python train.py --model="image FSQ autoencoder" --dataset="photos with spoken descriptions (Open Images, Localized Narratives)" --crop_scale_min=1 --encoder_norm_position="pre" --encoder_parallel_block=false --encoder_moe="top_k" --encoder_drop_path=0.1 --encoder_expert_mlp_ratio=1 --encoder_widths=[80, 160] --decoder_attention=false --beta1=0.9 --beta2=0.999 --lr_schedule="constant" --warmup_steps=110 --weight_decay=0.2
Rows from expert 2 of block 6 of the encoder, named by matrix and row number. Rows with one number belong to one neuron. Each number is 50 + 12 x the weight over its row's rms, rounded and kept within 0 to 99. All counts start at 0. After the name is the row's rms in percent of the matrix's.
# gate: expert gate (encoder.blocks.6.mlp.gate, 8x160x160), inputs 54-107
# up: expert up (encoder.blocks.6.mlp.up, 8x160x160), inputs 54-107
# down: expert down (encoder.blocks.6.mlp.down, 8x160x160, transposed), outputs 54-107
gate.25 137:42 48 56 71 59 49 74 49 44 68 38 32 39 38 32 33 58 53 46 71 19 45 42 49 57 47 48 36 43 45 62 49 68 57 54 48 35 50 59 56 56 66 43 23 41 60 51 67 45 66 76 40 31 51
up.25 146:49 49 35 21 28 39 40 35 59 62 52 57 63 41 56 49 72 49 61 46 51 51 73 62 53 54 52 64 50 54 45 44 44 61 35 78 58 48 24 49 43 40 79 67 36 37 35 34 48 37 39 33 37 62
down.25 132:47 55 54 42 45 40 70 30 56 66 58 41 58 58 66 36 35 34 62 49 37 56 30 50 73 63 50 43 39 55 68 55 45 58 26 49 57 56 21 45 51 55 71 79 57 75 40 39 44 44 47 51 51 50
gate.26 060:38 40 56 61 56 63 54 59 55 55 38 40 30 37 49 46 42 52 50 61 56 50 47 61 48 34 84 58 71 53 54 62 45 42 39 38 72 75 29 28 66 34 56 53 37 42 51 53 32 33 45 31 37 43
up.26 074:44 22 60 68 42 42 41 50 55 56 42 57 38 62 50 45 59 48 72 55 50 51 39 48 57 57 46 40 54 59 59 55 64 44 26 59 45 39 48 27 64 48 55 55 35 35 56 42 50 70 45 55 44 57
down.26 072:49 60 35 45 43 40 58 59 53 69 34 38 52 53 46 61 65 53 54 62 45 52 41 66 35 46 40 48 59 52 60 45 52 46 72 58 54 43 36 52 21 54 53 60 56 41 53 47 23 40 56 48 59 41
gate.27 113:49 33 51 63 50 44 35 39 54 56 45 51 47 38 35 43 59 47 49 53 54 63 43 49 50 33 22 65 42 23 38 54 51 65 61 52 22 42 59 80 57 67 38 39 39 46 43 56 52 69 65 49 33 60
up.27 095:52 69 54 44 38 49 04 53 50 46 57 49 56 66 65 71 47 51 47 52 42 46 66 48 49 44 38 63 59 51 37 38 49 35 83 63 63 42 44 58 49 49 66 66 44 56 57 43 44 57 42 49 61 58
down.27 087:47 32 44 56 60 57 53 50 33 37 48 37 75 54 51 48 43 48 42 55 62 44 35 47 49 55 38 48 34 30 32 52 45 38 55 48 58 51 62 42 49 46 40 49 53 54 41 63 50 73 46 51 60 60
gate.28 142:57 34 47 48 47 48 29 54 57 60 50 55 58 47 57 42 43 49 54 33 65 58 45 56 66 44 63 62 45 56 42 66 65 59 50 48 50 34 48 61 74 55 43 40 54 75 26 38 43 69 39 44 35 44
up.28 130:56 47 45 44 62 43 48 37 54 69 46 24 65 49 28 48 45 40 38 51 51 41 66 44 55 58 48 60 44 53 50 40 59 51 54 74 39 41 45 56 50 73 45 46 38 45 49 51 55 23 64 38 35 53
down.28 141:41 38 57 72 47 50 21 59 38 42 63 79 64 39 58 53 50 65 49 41 76 40 61 39 37 36 41 46 47 42 39 59 80 41 61 46 47 42 59 54 69 47 43 43 44 49 44 64 49 75 38 50 40 34
gate.29 069:52 48 55 51 51 53 74 41 55 35 35 32 40 52 22 46 51 45 57 53 41 71 44 49 32 64 66 46 45 43 85 48 76 60 72 54 48 58 38 44 43 39 42 47 44 45 65 55 49 36 65 43 53 69
up.29 088:61 36 35 44 73 56 48 50 52 51 60 46 63 66 37 48 57 34 29 37 68 56 47 69 44 68 36 77 46 55 53 54 61 58 79 61 51 39 53 75 78 62 62 39 60 62 45 49 37 34 59 50 52 49
down.29 075:51 61 46 50 39 48 41 58 39 60 44 37 59 47 18 62 51 46 43 65 54 20 58 40 33 61 40 35 53 26 40 48 54 53 56 64 48 62 69 53 41 36 55 42 41 49 44 56 50 55 61 39 37 64
gate.30 053:52 62 70 48 51 64 52 41 41 46 50 38 58 46 43 52 61 48 62 55 45 35 54 58 54 50 44 42 56 57 45 49 56 52 32 36 50 66 45 28 48 62 75 64 47 40 45 37 38 46 51 56 17 57
up.30 053:55 50 30 59 50 45 38 53 65 51 35 52 73 56 69 50 31 37 39 44 57 35 48 25 59 38 45 48 48 56 50 33 47 40 44 47 48 46 48 42 39 25 48 38 40 50 39 54 80 52 50 60 44 56
down.30 051:42 47 55 53 54 45 49 60 60 48 42 59 56 53 50 59 35 41 48 74 63 52 60 32 28 59 55 60 53 72 49 42 49 22 49 44 72 58 66 48 48 37 56 48 43 55 57 48 47 53 48 76 57 80
gate.31 186:67 61 23 32 68 59 56 56 62 32 32 29 56 56 64 54 55 50 33 53 52 50 60 43 34 52 59 43 42 52 56 53 43 46 44 56 51 68 55 39 33 46 42 46 56 49 63 76 45 32 55 58 54 67
up.31 178:46 41 65 53 48 54 65 50 39 48 59 49 35 58 50 28 39 56 61 63 40 34 50 61 66 51 59 31 51 66 40 45 33 55 25 39 52 46 48 41 55 45 50 50 55 55 44 45 56 49 38 44 56 47
down.31 165:46 58 55 47 66 41 34 32 56 42 69 69 56 55 47 36 41 48 73 46 30 50 58 53 67 60 43 47 57 53 50 67 61 64 48 49 44 59 47 70 99 54 54 48 54 53 44 40 67 47 37 44 42 48
gate.32 091:64 40 65 29 39 50 64 52 35 73 53 45 12 47 59 24 56 70 43 48 33 54 47 50 72 35 51 51 47 61 52 44 44 44 36 40 45 50 54 29 37 65 50 56 50 64 35 60 36 13 49 37 53 53
up.32 117:50 89 40 65 63 49 50 54 50 53 52 55 67 48 35 69 58 35 47 39 47 29 56 47 55 76 13 57 55 26 47 54 70 43 32 59 47 52 54 48 41 43 40 42 38 49 65 60 49 70 58 36 39 16
down.32 097:49 61 28 54 77 49 74 39 47 42 44 65 38 41 39 41 50 47 62 42 58 56 47 37 35 54 52 53 25 45 69 34 53 35 41 48 44 58 51 49 53 47 58 55 38 39 65 63 48 52 42 49 51 61
gate.33 062:69 62 41 49 61 62 51 54 46 54 25 52 50 48 67 52 56 40 58 51 29 47 50 51 45 42 47 37 57 44 24 50 53 45 39 51 64 54 67 57 64 33 56 51 67 40 36 38 60 55 28 72 50 42
up.33 075:53 55 33 30 51 60 48 56 52 51 46 59 51 60 44 55 45 65 58 38 67 45 66 57 55 28 70 57 36 67 49 57 55 77 64 67 59 50 50 54 39 28 68 48 60 34 47 33 61 46 33 48 58 62
down.33 089:55 61 43 52 61 44 77 42 47 41 54 51 64 52 49 51 34 26 44 45 52 56 23 57 67 63 64 48 39 58 74 55 42 49 52 60 58 38 44 42 38 49 51 64 64 71 44 42 47 50 49 53 54 68
gate.34 161:33 44 57 73 56 28 38 44 50 64 59 72 23 41 60 82 47 38 60 46 44 59 31 59 42 73 65 41 61 45 60 61 68 37 40 46 55 40 28 50 41 35 64 74 29 35 53 58 46 68 58 37 53 42
up.34 183:47 50 29 66 79 41 53 41 46 36 41 66 42 36 69 55 49 49 52 23 52 48 43 46 25 50 50 55 58 44 44 66 42 48 66 49 60 67 45 53 33 27 54 65 48 33 55 55 43 52 58 51 58 53
down.34 179:41 34 54 63 41 38 30 54 30 73 54 42 51 34 58 83 45 52 38 48 49 41 50 48 45 47 45 36 37 53 67 43 63 46 69 33 56 50 34 51 46 51 56 58 29 74 49 67 51 58 50 58 62 60
gate.35 051:53 47 70 70 61 67 53 73 59 55 56 60 58 58 40 55 52 44 45 33 47 56 37 22 38 47 58 40 58 47 54 40 58 41 59 30 60 41 44 44 54 63 34 63 56 41 64 76 72 55 66 38 64 52
up.35 052:11 48 50 32 54 62 42 59 47 31 75 66 54 52 70 57 55 47 55 29 67 45 43 48 42 60 37 51 46 63 55 71 55 47 43 54 51 61 37 30 56 45 44 60 51 58 41 42 39 52 50 49 63 28
down.35 052:49 40 64 47 51 42 48 64 51 66 40 50 51 52 68 56 32 50 48 54 59 60 49 52 66 57 49 48 57 63 25 46 46 41 53 48 51 65 38 59 35 51 46 46 64 46 46 61 38 48 51 42 44 50
gate.36 050:56 49 28 56 42 53 63 61 32 74 55 45 61 53 46 55 44 64 58 58 53 39 73 62 47 62 57 54 62 58 38 55 66 38 51 65 56 36 56 30 34 25 58 56 39 61 50 51 60 40 50 33 56 54
up.36 052:58 50 70 39 59 58 61 17 38 47 53 38 34 64 31 61 53 50 79 53 55 41 66 45 41 45 68 31 65 82 51 41 65 41 44 65 42 41 43 52 48 62 52 49 58 46 57 53 56 49 47 45 79 58
down.36 054:64 60 28 40 52 48 38 43 67 56 62 48 49 36 56 46 53 67 53 52 69 33 38 43 44 21 60 54 51 40 24 53 48 46 33 49 50 52 50 35 35 48 55 61 49 66 33 56 43 51 38 62 47 52
gate.37 064:60 67 38 70 39 40 40 51 39 37 56 70 58 33 37 55 52 54 61 49 61 52 58 56 40 60 41 68 41 66 50 60 46 49 56 75 46 47 53 60 42 51 48 31 66 52 52 41 53 49 56 38 12 56
up.37 087:30 37 72 74 35 53 31 57 41 91 61 28 38 58 37 57 60 41 58 49 29 57 44 60 43 53 52 34 52 50 52 61 78 44 30 53 41 52 43 40 66 48 49 55 47 49 41 46 62 62 50 48 40 49
down.37 095:54 54 38 72 61 53 38 55 42 43 62 41 50 25 56 35 43 35 44 32 39 31 40 34 66 61 47 53 39 59 61 61 60 52 38 33 55 60 57 34 62 61 49 45 57 57 45 61 60 48 54 46 49 39
gate.38 089:66 68 55 22 50 50 55 51 61 61 40 70 53 57 48 44 61 36 51 59 73 51 74 55 49 35 53 54 55 55 39 55 33 69 51 54 45 44 38 56 44 44 63 59 63 28 52 40 37 29 47 40 50 58
up.38 084:58 53 58 66 66 59 31 68 38 48 53 45 67 48 38 39 45 54 48 54 54 61 42 26 51 36 23 48 41 54 32 54 85 57 66 66 50 50 69 42 62 55 36 47 55 70 58 43 65 39 32 53 55 57
down.38 085:46 57 60 52 66 54 63 40 78 31 62 77 53 57 59 42 43 45 65 39 51 70 21 40 58 55 62 55 38 51 75 61 59 45 56 60 57 54 42 53 40 57 54 71 65 60 76 56 57 58 47 55 42 58
gate.39 121:66 38 52 37 32 53 35 60 54 57 45 49 58 55 83 28 50 61 26 43 57 56 51 47 48 24 46 42 49 64 43 53 44 63 65 54 49 46 60 38 47 46 50 48 56 53 34 44 41 19 37 74 56 52
up.39 135:54 53 41 66 59 49 39 51 53 40 51 47 70 48 26 78 57 32 54 45 64 60 55 49 30 50 41 68 43 39 53 45 72 51 77 66 52 45 45 77 43 49 46 55 45 34 46 52 51 64 63 53 45 45
down.39 132:50 42 45 44 48 46 49 51 36 42 44 43 46 57 54 46 66 72 51 47 74 57 52 53 23 46 53 45 42 38 47 35 48 40 56 44 64 56 53 53 41 56 47 61 48 36 50 63 43 41 53 41 50 35
gate.40 051:61 48 55 41 70 55 17 42 32 70 48 50 42 66 30 56 42 39 64 55 63 46 63 67 53 59 39 55 57 40 41 44 42 55 45 36 41 64 55 40 61 35 53 29 51 68 35 43 46 62 48 31 41 49
up.40 048:47 33 59 41 56 46 71 37 37 52 51 43 42 32 65 52 57 41 22 39 37 52 54 52 68 68 65 73 35 30 50 44 33 56 56 45 54 52 48 42 32 54 59 52 48 62 39 45 41 39 34 44 49 52
down.40 048:74 51 60 62 45 59 37 49 57 24 45 74 40 40 60 61 54 44 43 43 64 38 62 47 80 40 45 60 38 27 54 49 80 61 65 56 54 41 48 45 49 57 55 61 73 41 60 52 43 45 52 65 48 47
gate.41 071:54 61 62 68 45 47 50 52 57 52 50 78 53 35 25 52 48 37 50 45 36 47 44 57 53 57 47 47 33 48 55 66 68 48 63 50 25 38 35 72 58 33 41 39 33 53 32 50 41 42 46 54 39 40
up.41 070:61 49 29 40 54 44 82 47 62 35 59 53 60 52 75 44 45 48 52 54 49 35 53 70 61 35 53 53 50 67 54 58 45 41 32 53 42 56 46 32 49 43 54 55 58 43 36 42 44 63 51 78 61 58
down.41 081:49 51 32 50 71 43 21 63 44 49 48 33 54 54 55 37 53 49 62 50 46 63 81 40 61 48 58 35 53 47 42 42 46 53 50 51 45 52 48 31 51 37 39 52 60 42 68 61 57 41 33 52 38 55
gate.42 069:54 63 47 28 36 51 43 43 49 50 34 58 63 66 44 55 45 50 67 38 59 47 63 39 51 38 49 44 53 57 21 60 63 64 36 55 40 58 42 38 45 62 42 49 55 68 48 40 37 54 36 50 35 59
up.42 085:54 66 61 57 57 45 63 46 44 44 64 44 58 51 47 51 62 49 44 42 38 40 43 49 64 87 50 54 64 35 47 51 15 38 45 48 52 46 60 46 35 45 45 50 63 41 62 55 49 20 46 51 50 34
down.42 080:57 40 28 24 41 41 38 62 48 66 52 43 65 47 47 62 55 28 24 39 68 54 41 37 45 45 66 47 45 60 41 53 28 59 63 45 48 54 49 61 20 39 48 64 43 43 74 54 34 36 50 53 43 53
gate.43 056:45 58 40 38 61 59 45 34 54 78 39 58 52 71 52 38 67 30 67 55 33 60 68 56 40 48 33 46 47 66 42 39 44 57 54 46 57 48 59 41 72 34 65 33 66 31 51 56 64 32 61 62 49 56
up.43 058:40 68 70 45 42 49 56 45 44 51 54 63 62 45 60 47 63 50 20 48 62 45 58 26 63 50 43 49 30 51 78 56 54 44 52 48 60 24 39 61 44 40 66 71 35 64 64 51 27 44 47 53 56 49
down.43 055:63 49 32 33 55 49 54 51 45 42 60 43 64 38 58 46 43 65 69 41 58 54 54 52 56 39 44 62 41 65 35 52 37 52 55 36 63 50 21 57 54 51 51 74 64 44 50 37 54 31 57 66 57 87
gate.44 087:42 41 59 55 40 56 21 50 49 37 63 57 55 49 29 59 65 39 53 58 63 47 32 57 34 42 56 44 44 53 58 46 62 40 62 64 57 66 44 50 57 53 53 86 50 58 54 46 52 67 54 39 46 68
up.44 119:51 34 45 45 42 53 43 55 49 42 43 67 49 45 65 43 38 53 76 48 64 62 53 50 41 44 58 40 76 58 46 52 32 71 66 50 50 39 59 56 37 36 44 60 58 10 41 34 68 54 44 68 61 48
down.44 099:58 51 23 53 59 48 52 50 57 35 53 82 54 49 52 56 57 34 56 28 73 39 35 40 26 38 49 57 39 40 53 60 42 50 64 57 41 37 49 57 66 30 50 46 62 38 44 53 43 69 41 66 65 45
gate.45 053:28 46 54 59 46 40 52 36 36 48 49 43 75 46 27 59 50 38 18 44 67 45 63 63 47 63 55 28 52 51 52 44 72 45 36 37 59 48 49 45 63 44 32 68 38 58 43 49 38 49 43 40 57 42
up.45 058:58 36 53 59 46 44 38 62 32 57 41 32 59 49 37 40 47 51 40 64 45 36 55 50 30 48 69 55 55 33 55 50 50 45 51 41 56 44 46 60 70 41 59 34 80 31 64 49 64 39 51 36 37 43
down.45 058:38 56 53 29 28 54 61 62 18 66 64 40 60 40 38 48 53 36 57 63 43 48 43 58 57 56 65 39 63 53 55 39 36 41 40 59 54 54 46 45 44 59 41 46 50 68 20 47 40 36 56 46 46 50
gate.46 072:57 54 48 44 61 46 61 51 59 66 53 55 41 41 60 56 40 41 37 34 48 56 50 61 51 71 34 37 63 61 57 64 29 42 36 56 44 43 46 33 35 50 57 41 59 33 57 38 50 45 52 49 63 40
up.46 067:68 62 64 52 50 43 60 61 46 48 43 51 63 52 40 67 61 32 37 46 46 62 30 28 53 65 51 35 62 47 54 52 39 31 71 39 38 52 51 68 24 50 50 35 68 39 58 46 40 39 57 34 56 48
down.46 067:49 76 55 65 57 51 34 54 62 47 59 54 43 41 53 54 38 46 61 54 42 32 82 43 48 61 34 48 54 36 39 50 66 42 26 50 35 62 50 30 43 57 49 52 38 40 52 62 44 67 45 45 40 37
gate.47 049:69 51 71 48 31 50 42 56 47 47 45 45 45 42 61 35 65 47 54 60 57 30 23 52 66 46 57 49 60 51 48 35 48 36 68 74 41 52 50 44 31 78 38 56 42 40 54 70 40 46 58 48 60 70
up.47 049:70 40 57 46 55 49 64 80 44 47 54 37 48 66 53 51 53 50 87 39 27 50 60 57 44 68 47 34 69 37 41 64 55 42 55 56 31 61 46 67 46 57 34 52 61 35 46 17 49 55 63 63 38 25
down.47 047:57 52 46 57 52 61 50 51 36 57 44 83 68 52 58 62 55 69 50 66 17 26 53 55 35 60 43 52 76 60 27 62 54 41 60 47 48 59 41 47 44 39 67 50 66 66 50 50 57 49 57 49 37 49
gate.48 072:63 58 31 56 65 47 56 57 32 38 54 67 51 46 36 51 68 48 87 52 56 56 39 71 51 39 44 59 45 48 49 58 51 47 33 58 50 50 52 44 53 54 54 45 53 44 37 45 36 71 44 56 59 58
up.48 092:48 50 39 48 61 52 50 43 48 38 47 54 36 54 34 63 70 44 67 38 66 58 34 66 49 29 44 50 36 50 36 57 49 49 38 59 41 61 37 51 68 65 32 40 45 29 50 52 51 77 55 68 70 56
down.48 073:35 49 33 57 42 54 16 51 51 62 50 69 35 53 39 53 43 46 47 34 68 45 65 55 37 39 44 58 56 51 22 61 51 45 58 46 45 58 58 67 47 44 59 45 58 37 27 47 41 55 43 41 37 31
gate.49 056:43 32 67 34 51 55 33 64 50 80 61 75 53 31 51 53 59 59 65 37 65 64 61 42 51 58 34 47 70 51 31 72 47 58 47 61 39 52 65 45 55 42 58 54 50 54 48 40 44 62 42 63 50 66
up.49 060:68 54 62 47 45 42 47 60 53 67 56 61 61 56 45 40 33 29 50 53 71 61 52 52 52 43 46 37 49 57 34 41 60 59 79 51 51 40 41 63 40 17 39 44 62 68 37 46 40 49 59 61 62 52
down.49 055:55 62 41 36 62 50 63 41 57 45 65 47 40 48 32 38 64 45 47 55 28 41 49 42 59 85 64 59 44 54 49 63 64 56 51 49 58 44 42 48 37 43 44 67 54 68 57 39 60 58 38 59 58 34
gate.50 054:53 62 65 56 60 43 42 59 32 67 39 77 68 55 77 73 42 65 47 52 51 46 61 68 38 65 45 39 76 45 54 29 27 58 65 36 46 49 34 46 73 52 53 48 44 42 42 37 35 49 41 71 43 33
up.50 053:27 18 69 57 54 49 43 57 38 69 36 57 43 52 65 50 56 47 79 52 32 36 52 62 66 25 68 43 54 30 32 54 53 55 47 00 44 39 48 23 46 34 43 45 44 32 21 43 54 57 57 51 50 51
down.50 052:53 52 31 45 69 60 59 40 55 27 43 22 41 64 28 74 61 55 35 66 55 68 63 47 44 68 57 56 56 60 46 21 50 53 62 82 43 50 34 29 47 60 60 36 55 52 45 43 64 31 45 60 56 52
gate.51 053:64 47 55 35 30 58 49 53 43 32 52 31 34 63 49 38 44 57 23 59 46 27 44 41 64 42 70 68 34 77 51 43 26 44 43 48 58 52 49 51 36 53 55 53 59 31 46 38 49 51 52 70 37 53
up.51 054:57 48 51 39 47 60 63 37 58 34 42 43 45 54 40 63 61 38 49 39 58 48 56 50 64 54 44 53 49 41 66 31 23 61 41 50 52 60 50 40 51 69 52 53 54 56 71 49 40 23 65 47 26 56
down.51 050:47 52 57 41 51 68 46 53 48 62 59 48 47 41 63 49 60 55 54 33 39 38 47 53 66 51 34 42 44 59 51 46 60 29 30 33 62 35 42 43 60 50 45 46 55 48 44 62 57 52 61 50 74 54
gate.52 092:59 42 35 55 71 47 63 55 48 60 41 47 42 53 44 53 66 44 70 38 40 38 46 67 47 72 68 66 53 47 60 52 24 55 57 36 49 49 58 56 52 30 60 32 49 29 46 45 49 50 53 56 42 62
up.52 109:54 43 52 31 51 50 68 40 49 64 40 49 48 52 63 44 62 60 59 51 42 45 54 63 42 62 89 54 50 77 47 61 46 62 58 53 50 52 48 60 51 31 49 42 53 38 40 36 54 41 57 50 35 66
down.52 114:54 53 42 51 48 56 62 44 38 57 61 44 83 58 54 64 50 37 47 48 59 37 25 43 39 52 49 61 44 43 55 54 40 44 50 58 46 57 59 54 76 30 35 49 60 38 58 55 54 62 49 50 57 50
gate.53 050:39 63 47 54 37 51 51 68 60 42 30 53 60 42 49 45 50 37 21 50 43 67 64 59 43 57 51 42 36 47 26 48 33 50 59 39 36 57 41 74 45 67 50 46 79 29 50 58 52 40 32 49 27 36
up.53 047:52 54 45 46 51 64 61 38 27 61 63 65 49 47 47 37 71 50 62 57 27 37 69 45 36 56 47 56 53 56 51 63 58 69 49 45 42 48 53 48 51 55 54 37 44 61 31 55 62 40 35 68 50 50
down.53 050:55 37 60 41 56 47 43 59 56 63 60 31 66 58 46 43 34 56 49 42 50 67 52 56 39 53 55 46 40 37 53 62 67 55 76 37 52 70 34 68 46 39 47 42 57 55 47 52 56 46 52 57 47 61
gate.54 092:60 43 40 45 57 68 28 41 43 46 49 45 47 53 43 51 43 46 86 56 49 48 59 49 42 67 72 44 45 61 29 51 24 58 59 58 66 70 48 35 50 57 47 51 69 35 53 36 56 44 37 70 38 62
up.54 110:58 76 62 48 65 39 60 51 58 57 50 69 48 47 36 38 51 66 45 32 56 36 43 35 68 52 43 50 49 54 55 40 20 35 43 42 46 45 43 25 27 45 58 51 59 63 60 47 56 27 43 39 58 48
down.54 128:60 66 50 28 47 47 34 50 52 44 44 61 77 47 52 62 53 46 47 41 61 57 84 41 51 52 60 42 49 67 33 65 48 54 85 55 46 48 48 64 39 43 52 55 52 46 50 51 52 30 47 57 47 62
gate.55 063:32 52 46 58 45 59 51 47 54 41 42 39 62 49 62 49 62 47 60 36 49 67 24 41 44 43 45 45 65 47 30 57 21 60 51 47 54 52 51 36 39 27 25 45 43 62 47 45 59 39 43 63 55 34
up.55 071:37 58 50 65 51 52 44 60 46 64 48 59 40 34 58 50 53 58 47 44 52 61 46 46 47 68 58 37 65 50 49 54 46 26 40 29 56 63 67 35 38 29 41 39 45 56 81 49 49 32 58 71 61 51
down.55 063:16 47 54 59 44 61 15 72 59 48 59 47 40 59 55 39 49 54 47 63 22 44 51 40 60 39 39 57 57 40 55 36 48 52 36 51 55 49 56 10 52 65 48 31 50 45 33 39 50 53 53 59 48 42
gate.56 059:51 46 36 28 35 46 28 69 40 30 44 46 52 65 35 57 51 73 39 60 39 36 69 65 60 37 65 87 44 71 49 44 38 69 70 58 57 50 50 41 54 50 66 49 54 55 37 41 63 29 32 47 46 57
up.56 063:55 64 37 58 40 38 28 55 43 29 33 43 47 42 43 52 51 60 39 59 50 56 70 36 45 45 47 68 48 61 48 37 43 41 69 57 61 41 30 27 19 47 41 47 47 34 58 54 46 29 38 45 34 74
down.56 058:57 57 52 46 41 44 19 92 40 46 35 46 49 39 23 53 44 43 41 59 41 42 64 54 35 48 33 43 62 34 53 55 69 47 48 69 44 55 60 33 48 54 60 42 50 35 48 70 53 74 56 54 52 46
gate.57 054:36 64 56 56 49 41 42 31 52 71 57 56 60 56 32 31 46 51 35 43 48 58 63 51 37 51 38 63 33 52 50 40 61 31 57 45 58 57 50 46 53 48 50 43 67 58 46 51 45 41 35 82 32 44
up.57 055:61 57 67 70 30 30 46 43 43 37 58 34 62 44 64 61 42 71 65 54 53 49 49 37 62 58 44 57 44 76 69 59 56 39 55 58 54 67 39 48 58 55 48 47 39 46 51 62 36 37 37 38 53 41
down.57 051:48 64 62 50 62 48 50 48 48 59 40 60 45 59 55 39 53 51 49 66 51 61 67 45 53 49 24 43 57 48 47 57 66 61 27 57 33 47 69 40 67 52 36 59 48 54 33 58 69 35 47 52 38 38
gate.58 091:35 55 52 70 60 61 88 55 46 38 46 51 47 49 51 36 55 52 48 51 40 50 26 57 53 66 68 44 44 65 77 40 35 38 36 39 56 63 60 53 41 36 55 31 42 49 52 63 53 38 63 57 57 55
up.58 091:47 48 52 69 49 58 92 48 40 44 36 65 29 49 50 38 56 61 53 43 46 45 47 54 62 54 73 51 47 65 59 49 14 54 42 43 60 65 61 62 42 44 46 28 38 50 58 49 53 24 48 58 41 58
down.58 084:33 46 49 50 48 54 37 66 32 45 60 53 78 53 41 55 43 67 44 44 57 40 30 50 37 29 36 49 55 28 51 45 57 48 66 36 46 50 50 54 59 50 27 37 35 43 43 71 55 65 53 47 63 34
gate.59 122:41 63 30 53 66 48 33 60 48 25 60 55 68 53 39 66 46 46 67 46 50 46 52 32 45 49 52 42 39 37 28 62 56 59 52 55 43 72 60 42 46 63 45 49 41 43 46 54 54 78 35 51 61 45
up.59 163:57 62 25 57 70 52 78 43 47 26 43 75 46 49 39 45 56 48 63 35 53 37 58 62 44 51 66 56 27 56 55 47 57 62 49 49 52 60 53 61 39 35 56 55 48 60 49 45 46 72 48 53 34 53
down.59 159:44 67 43 37 56 49 25 49 59 30 44 64 34 41 56 36 37 53 41 47 40 65 59 44 70 51 48 45 58 50 29 46 70 55 59 54 55 52 58 46 46 59 59 54 54 66 55 38 48 30 54 63 44 39
gate.60 215:53 48 37 38 53 47 36 46 48 60 58 58 58 51 45 59 63 38 62 45 62 49 58 60 60 50 44 84 49 57 13 64 49 70 53 55 44 38 51 51 59 58 55 48 49 58 36 26 44 46 34 42 45 56
up.60 122:59 41 31 44 74 62 70 64 26 44 50 53 22 64 33 57 54 47 63 59 51 44 55 68 12 52 55 62 42 66 47 56 53 44 47 54 57 66 50 41 45 52 57 54 49 46 67 47 44 60 65 46 59 62
down.60 138:52 48 33 37 26 48 44 39 59 47 40 58 39 58 51 36 50 60 54 48 53 56 33 59 54 49 56 65 69 54 50 53 47 56 46 54 63 52 45 50 82 55 61 55 53 61 43 35 48 52 45 57 59 44
gate.61 135:58 37 50 55 49 48 68 45 39 67 39 54 29 43 19 19 55 52 60 51 36 55 52 58 61 62 72 68 49 61 44 57 35 68 52 51 45 54 52 57 60 48 45 38 55 46 47 42 49 28 68 53 37 57
up.61 104:47 42 52 38 46 37 24 53 52 70 54 45 49 41 57 41 63 52 54 49 60 54 56 58 67 49 23 57 56 58 23 42 50 64 45 53 45 39 46 59 64 65 34 49 46 63 32 34 59 48 41 61 41 34
down.61 086:46 53 57 29 36 37 43 41 50 48 49 67 37 47 60 36 60 54 65 41 35 63 48 47 58 55 77 53 43 58 44 58 58 78 52 62 58 48 38 42 51 53 67 43 51 59 48 19 59 23 37 46 53 40
gate.62 168:42 46 65 71 59 45 60 49 38 73 47 62 39 42 54 42 46 54 39 43 29 44 53 55 55 66 31 66 63 37 48 57 20 32 57 31 49 25 50 64 44 28 44 40 47 50 58 61 60 42 48 50 58 38
up.62 190:50 39 51 45 34 37 57 40 44 53 35 64 37 33 45 37 56 66 43 51 47 54 53 56 60 36 61 67 54 61 57 48 60 58 49 53 50 48 30 40 47 38 56 51 32 71 37 36 47 46 51 35 37 49
down.62 200:48 24 57 55 50 43 76 45 46 61 39 18 45 56 41 72 64 47 52 64 43 50 14 63 45 49 55 45 43 39 77 52 41 47 69 54 47 44 43 48 31 53 49 59 39 45 42 54 48 56 77 44 54 66
gate.63 063:75 50 27 40 57 45 74 38 50 45 39 68 37 52 63 39 71 46 36 57 51 67 65 59 57 43 40 54 54 53 75 57 42 44 55 56 34 60 59 50 34 42 69 53 77 54 54 59 46 31 57 77 43 31
up.63 054:50 43 23 36 54 42 60 53 50 52 34 31 56 29 38 62 36 41 47 51 44 55 61 66 50 30 68 47 58 66 39 54 54 82 76 32 42 58 50 51 55 49 38 21 55 53 44 37 55 55 63 46 45 40
down.63 055:49 53 55 08 42 55 39 69 61 46 34 26 62 41 42 54 53 52 53 48 57 47 52 41 69 59 49 52 46 67 49 56 40 54 70 74 60 43 65 69 49 58 69 46 51 40 50 49 24 42 48 56 33 42
gate.64 070:43 60 44 24 50 61 27 61 55 47 39 35 71 43 75 51 53 65 53 37 55 67 51 78 66 54 52 53 62 69 54 44 40 50 27 45 44 57 46 41 53 51 43 75 57 59 46 42 57 56 45 45 56 62
up.64 083:50 59 45 42 60 53 83 42 58 34 46 57 36 52 65 43 56 40 47 41 48 48 59 59 43 42 46 34 57 62 52 60 45 57 14 45 31 57 41 47 48 65 55 37 39 35 62 47 43 29 52 60 42 59
down.64 072:38 54 46 46 38 41 45 38 65 59 45 24 41 42 50 36 57 63 43 61 44 51 71 59 56 65 56 50 58 63 53 31 43 49 46 54 69 48 61 53 46 49 67 47 57 58 51 32 50 24 47 53 41 42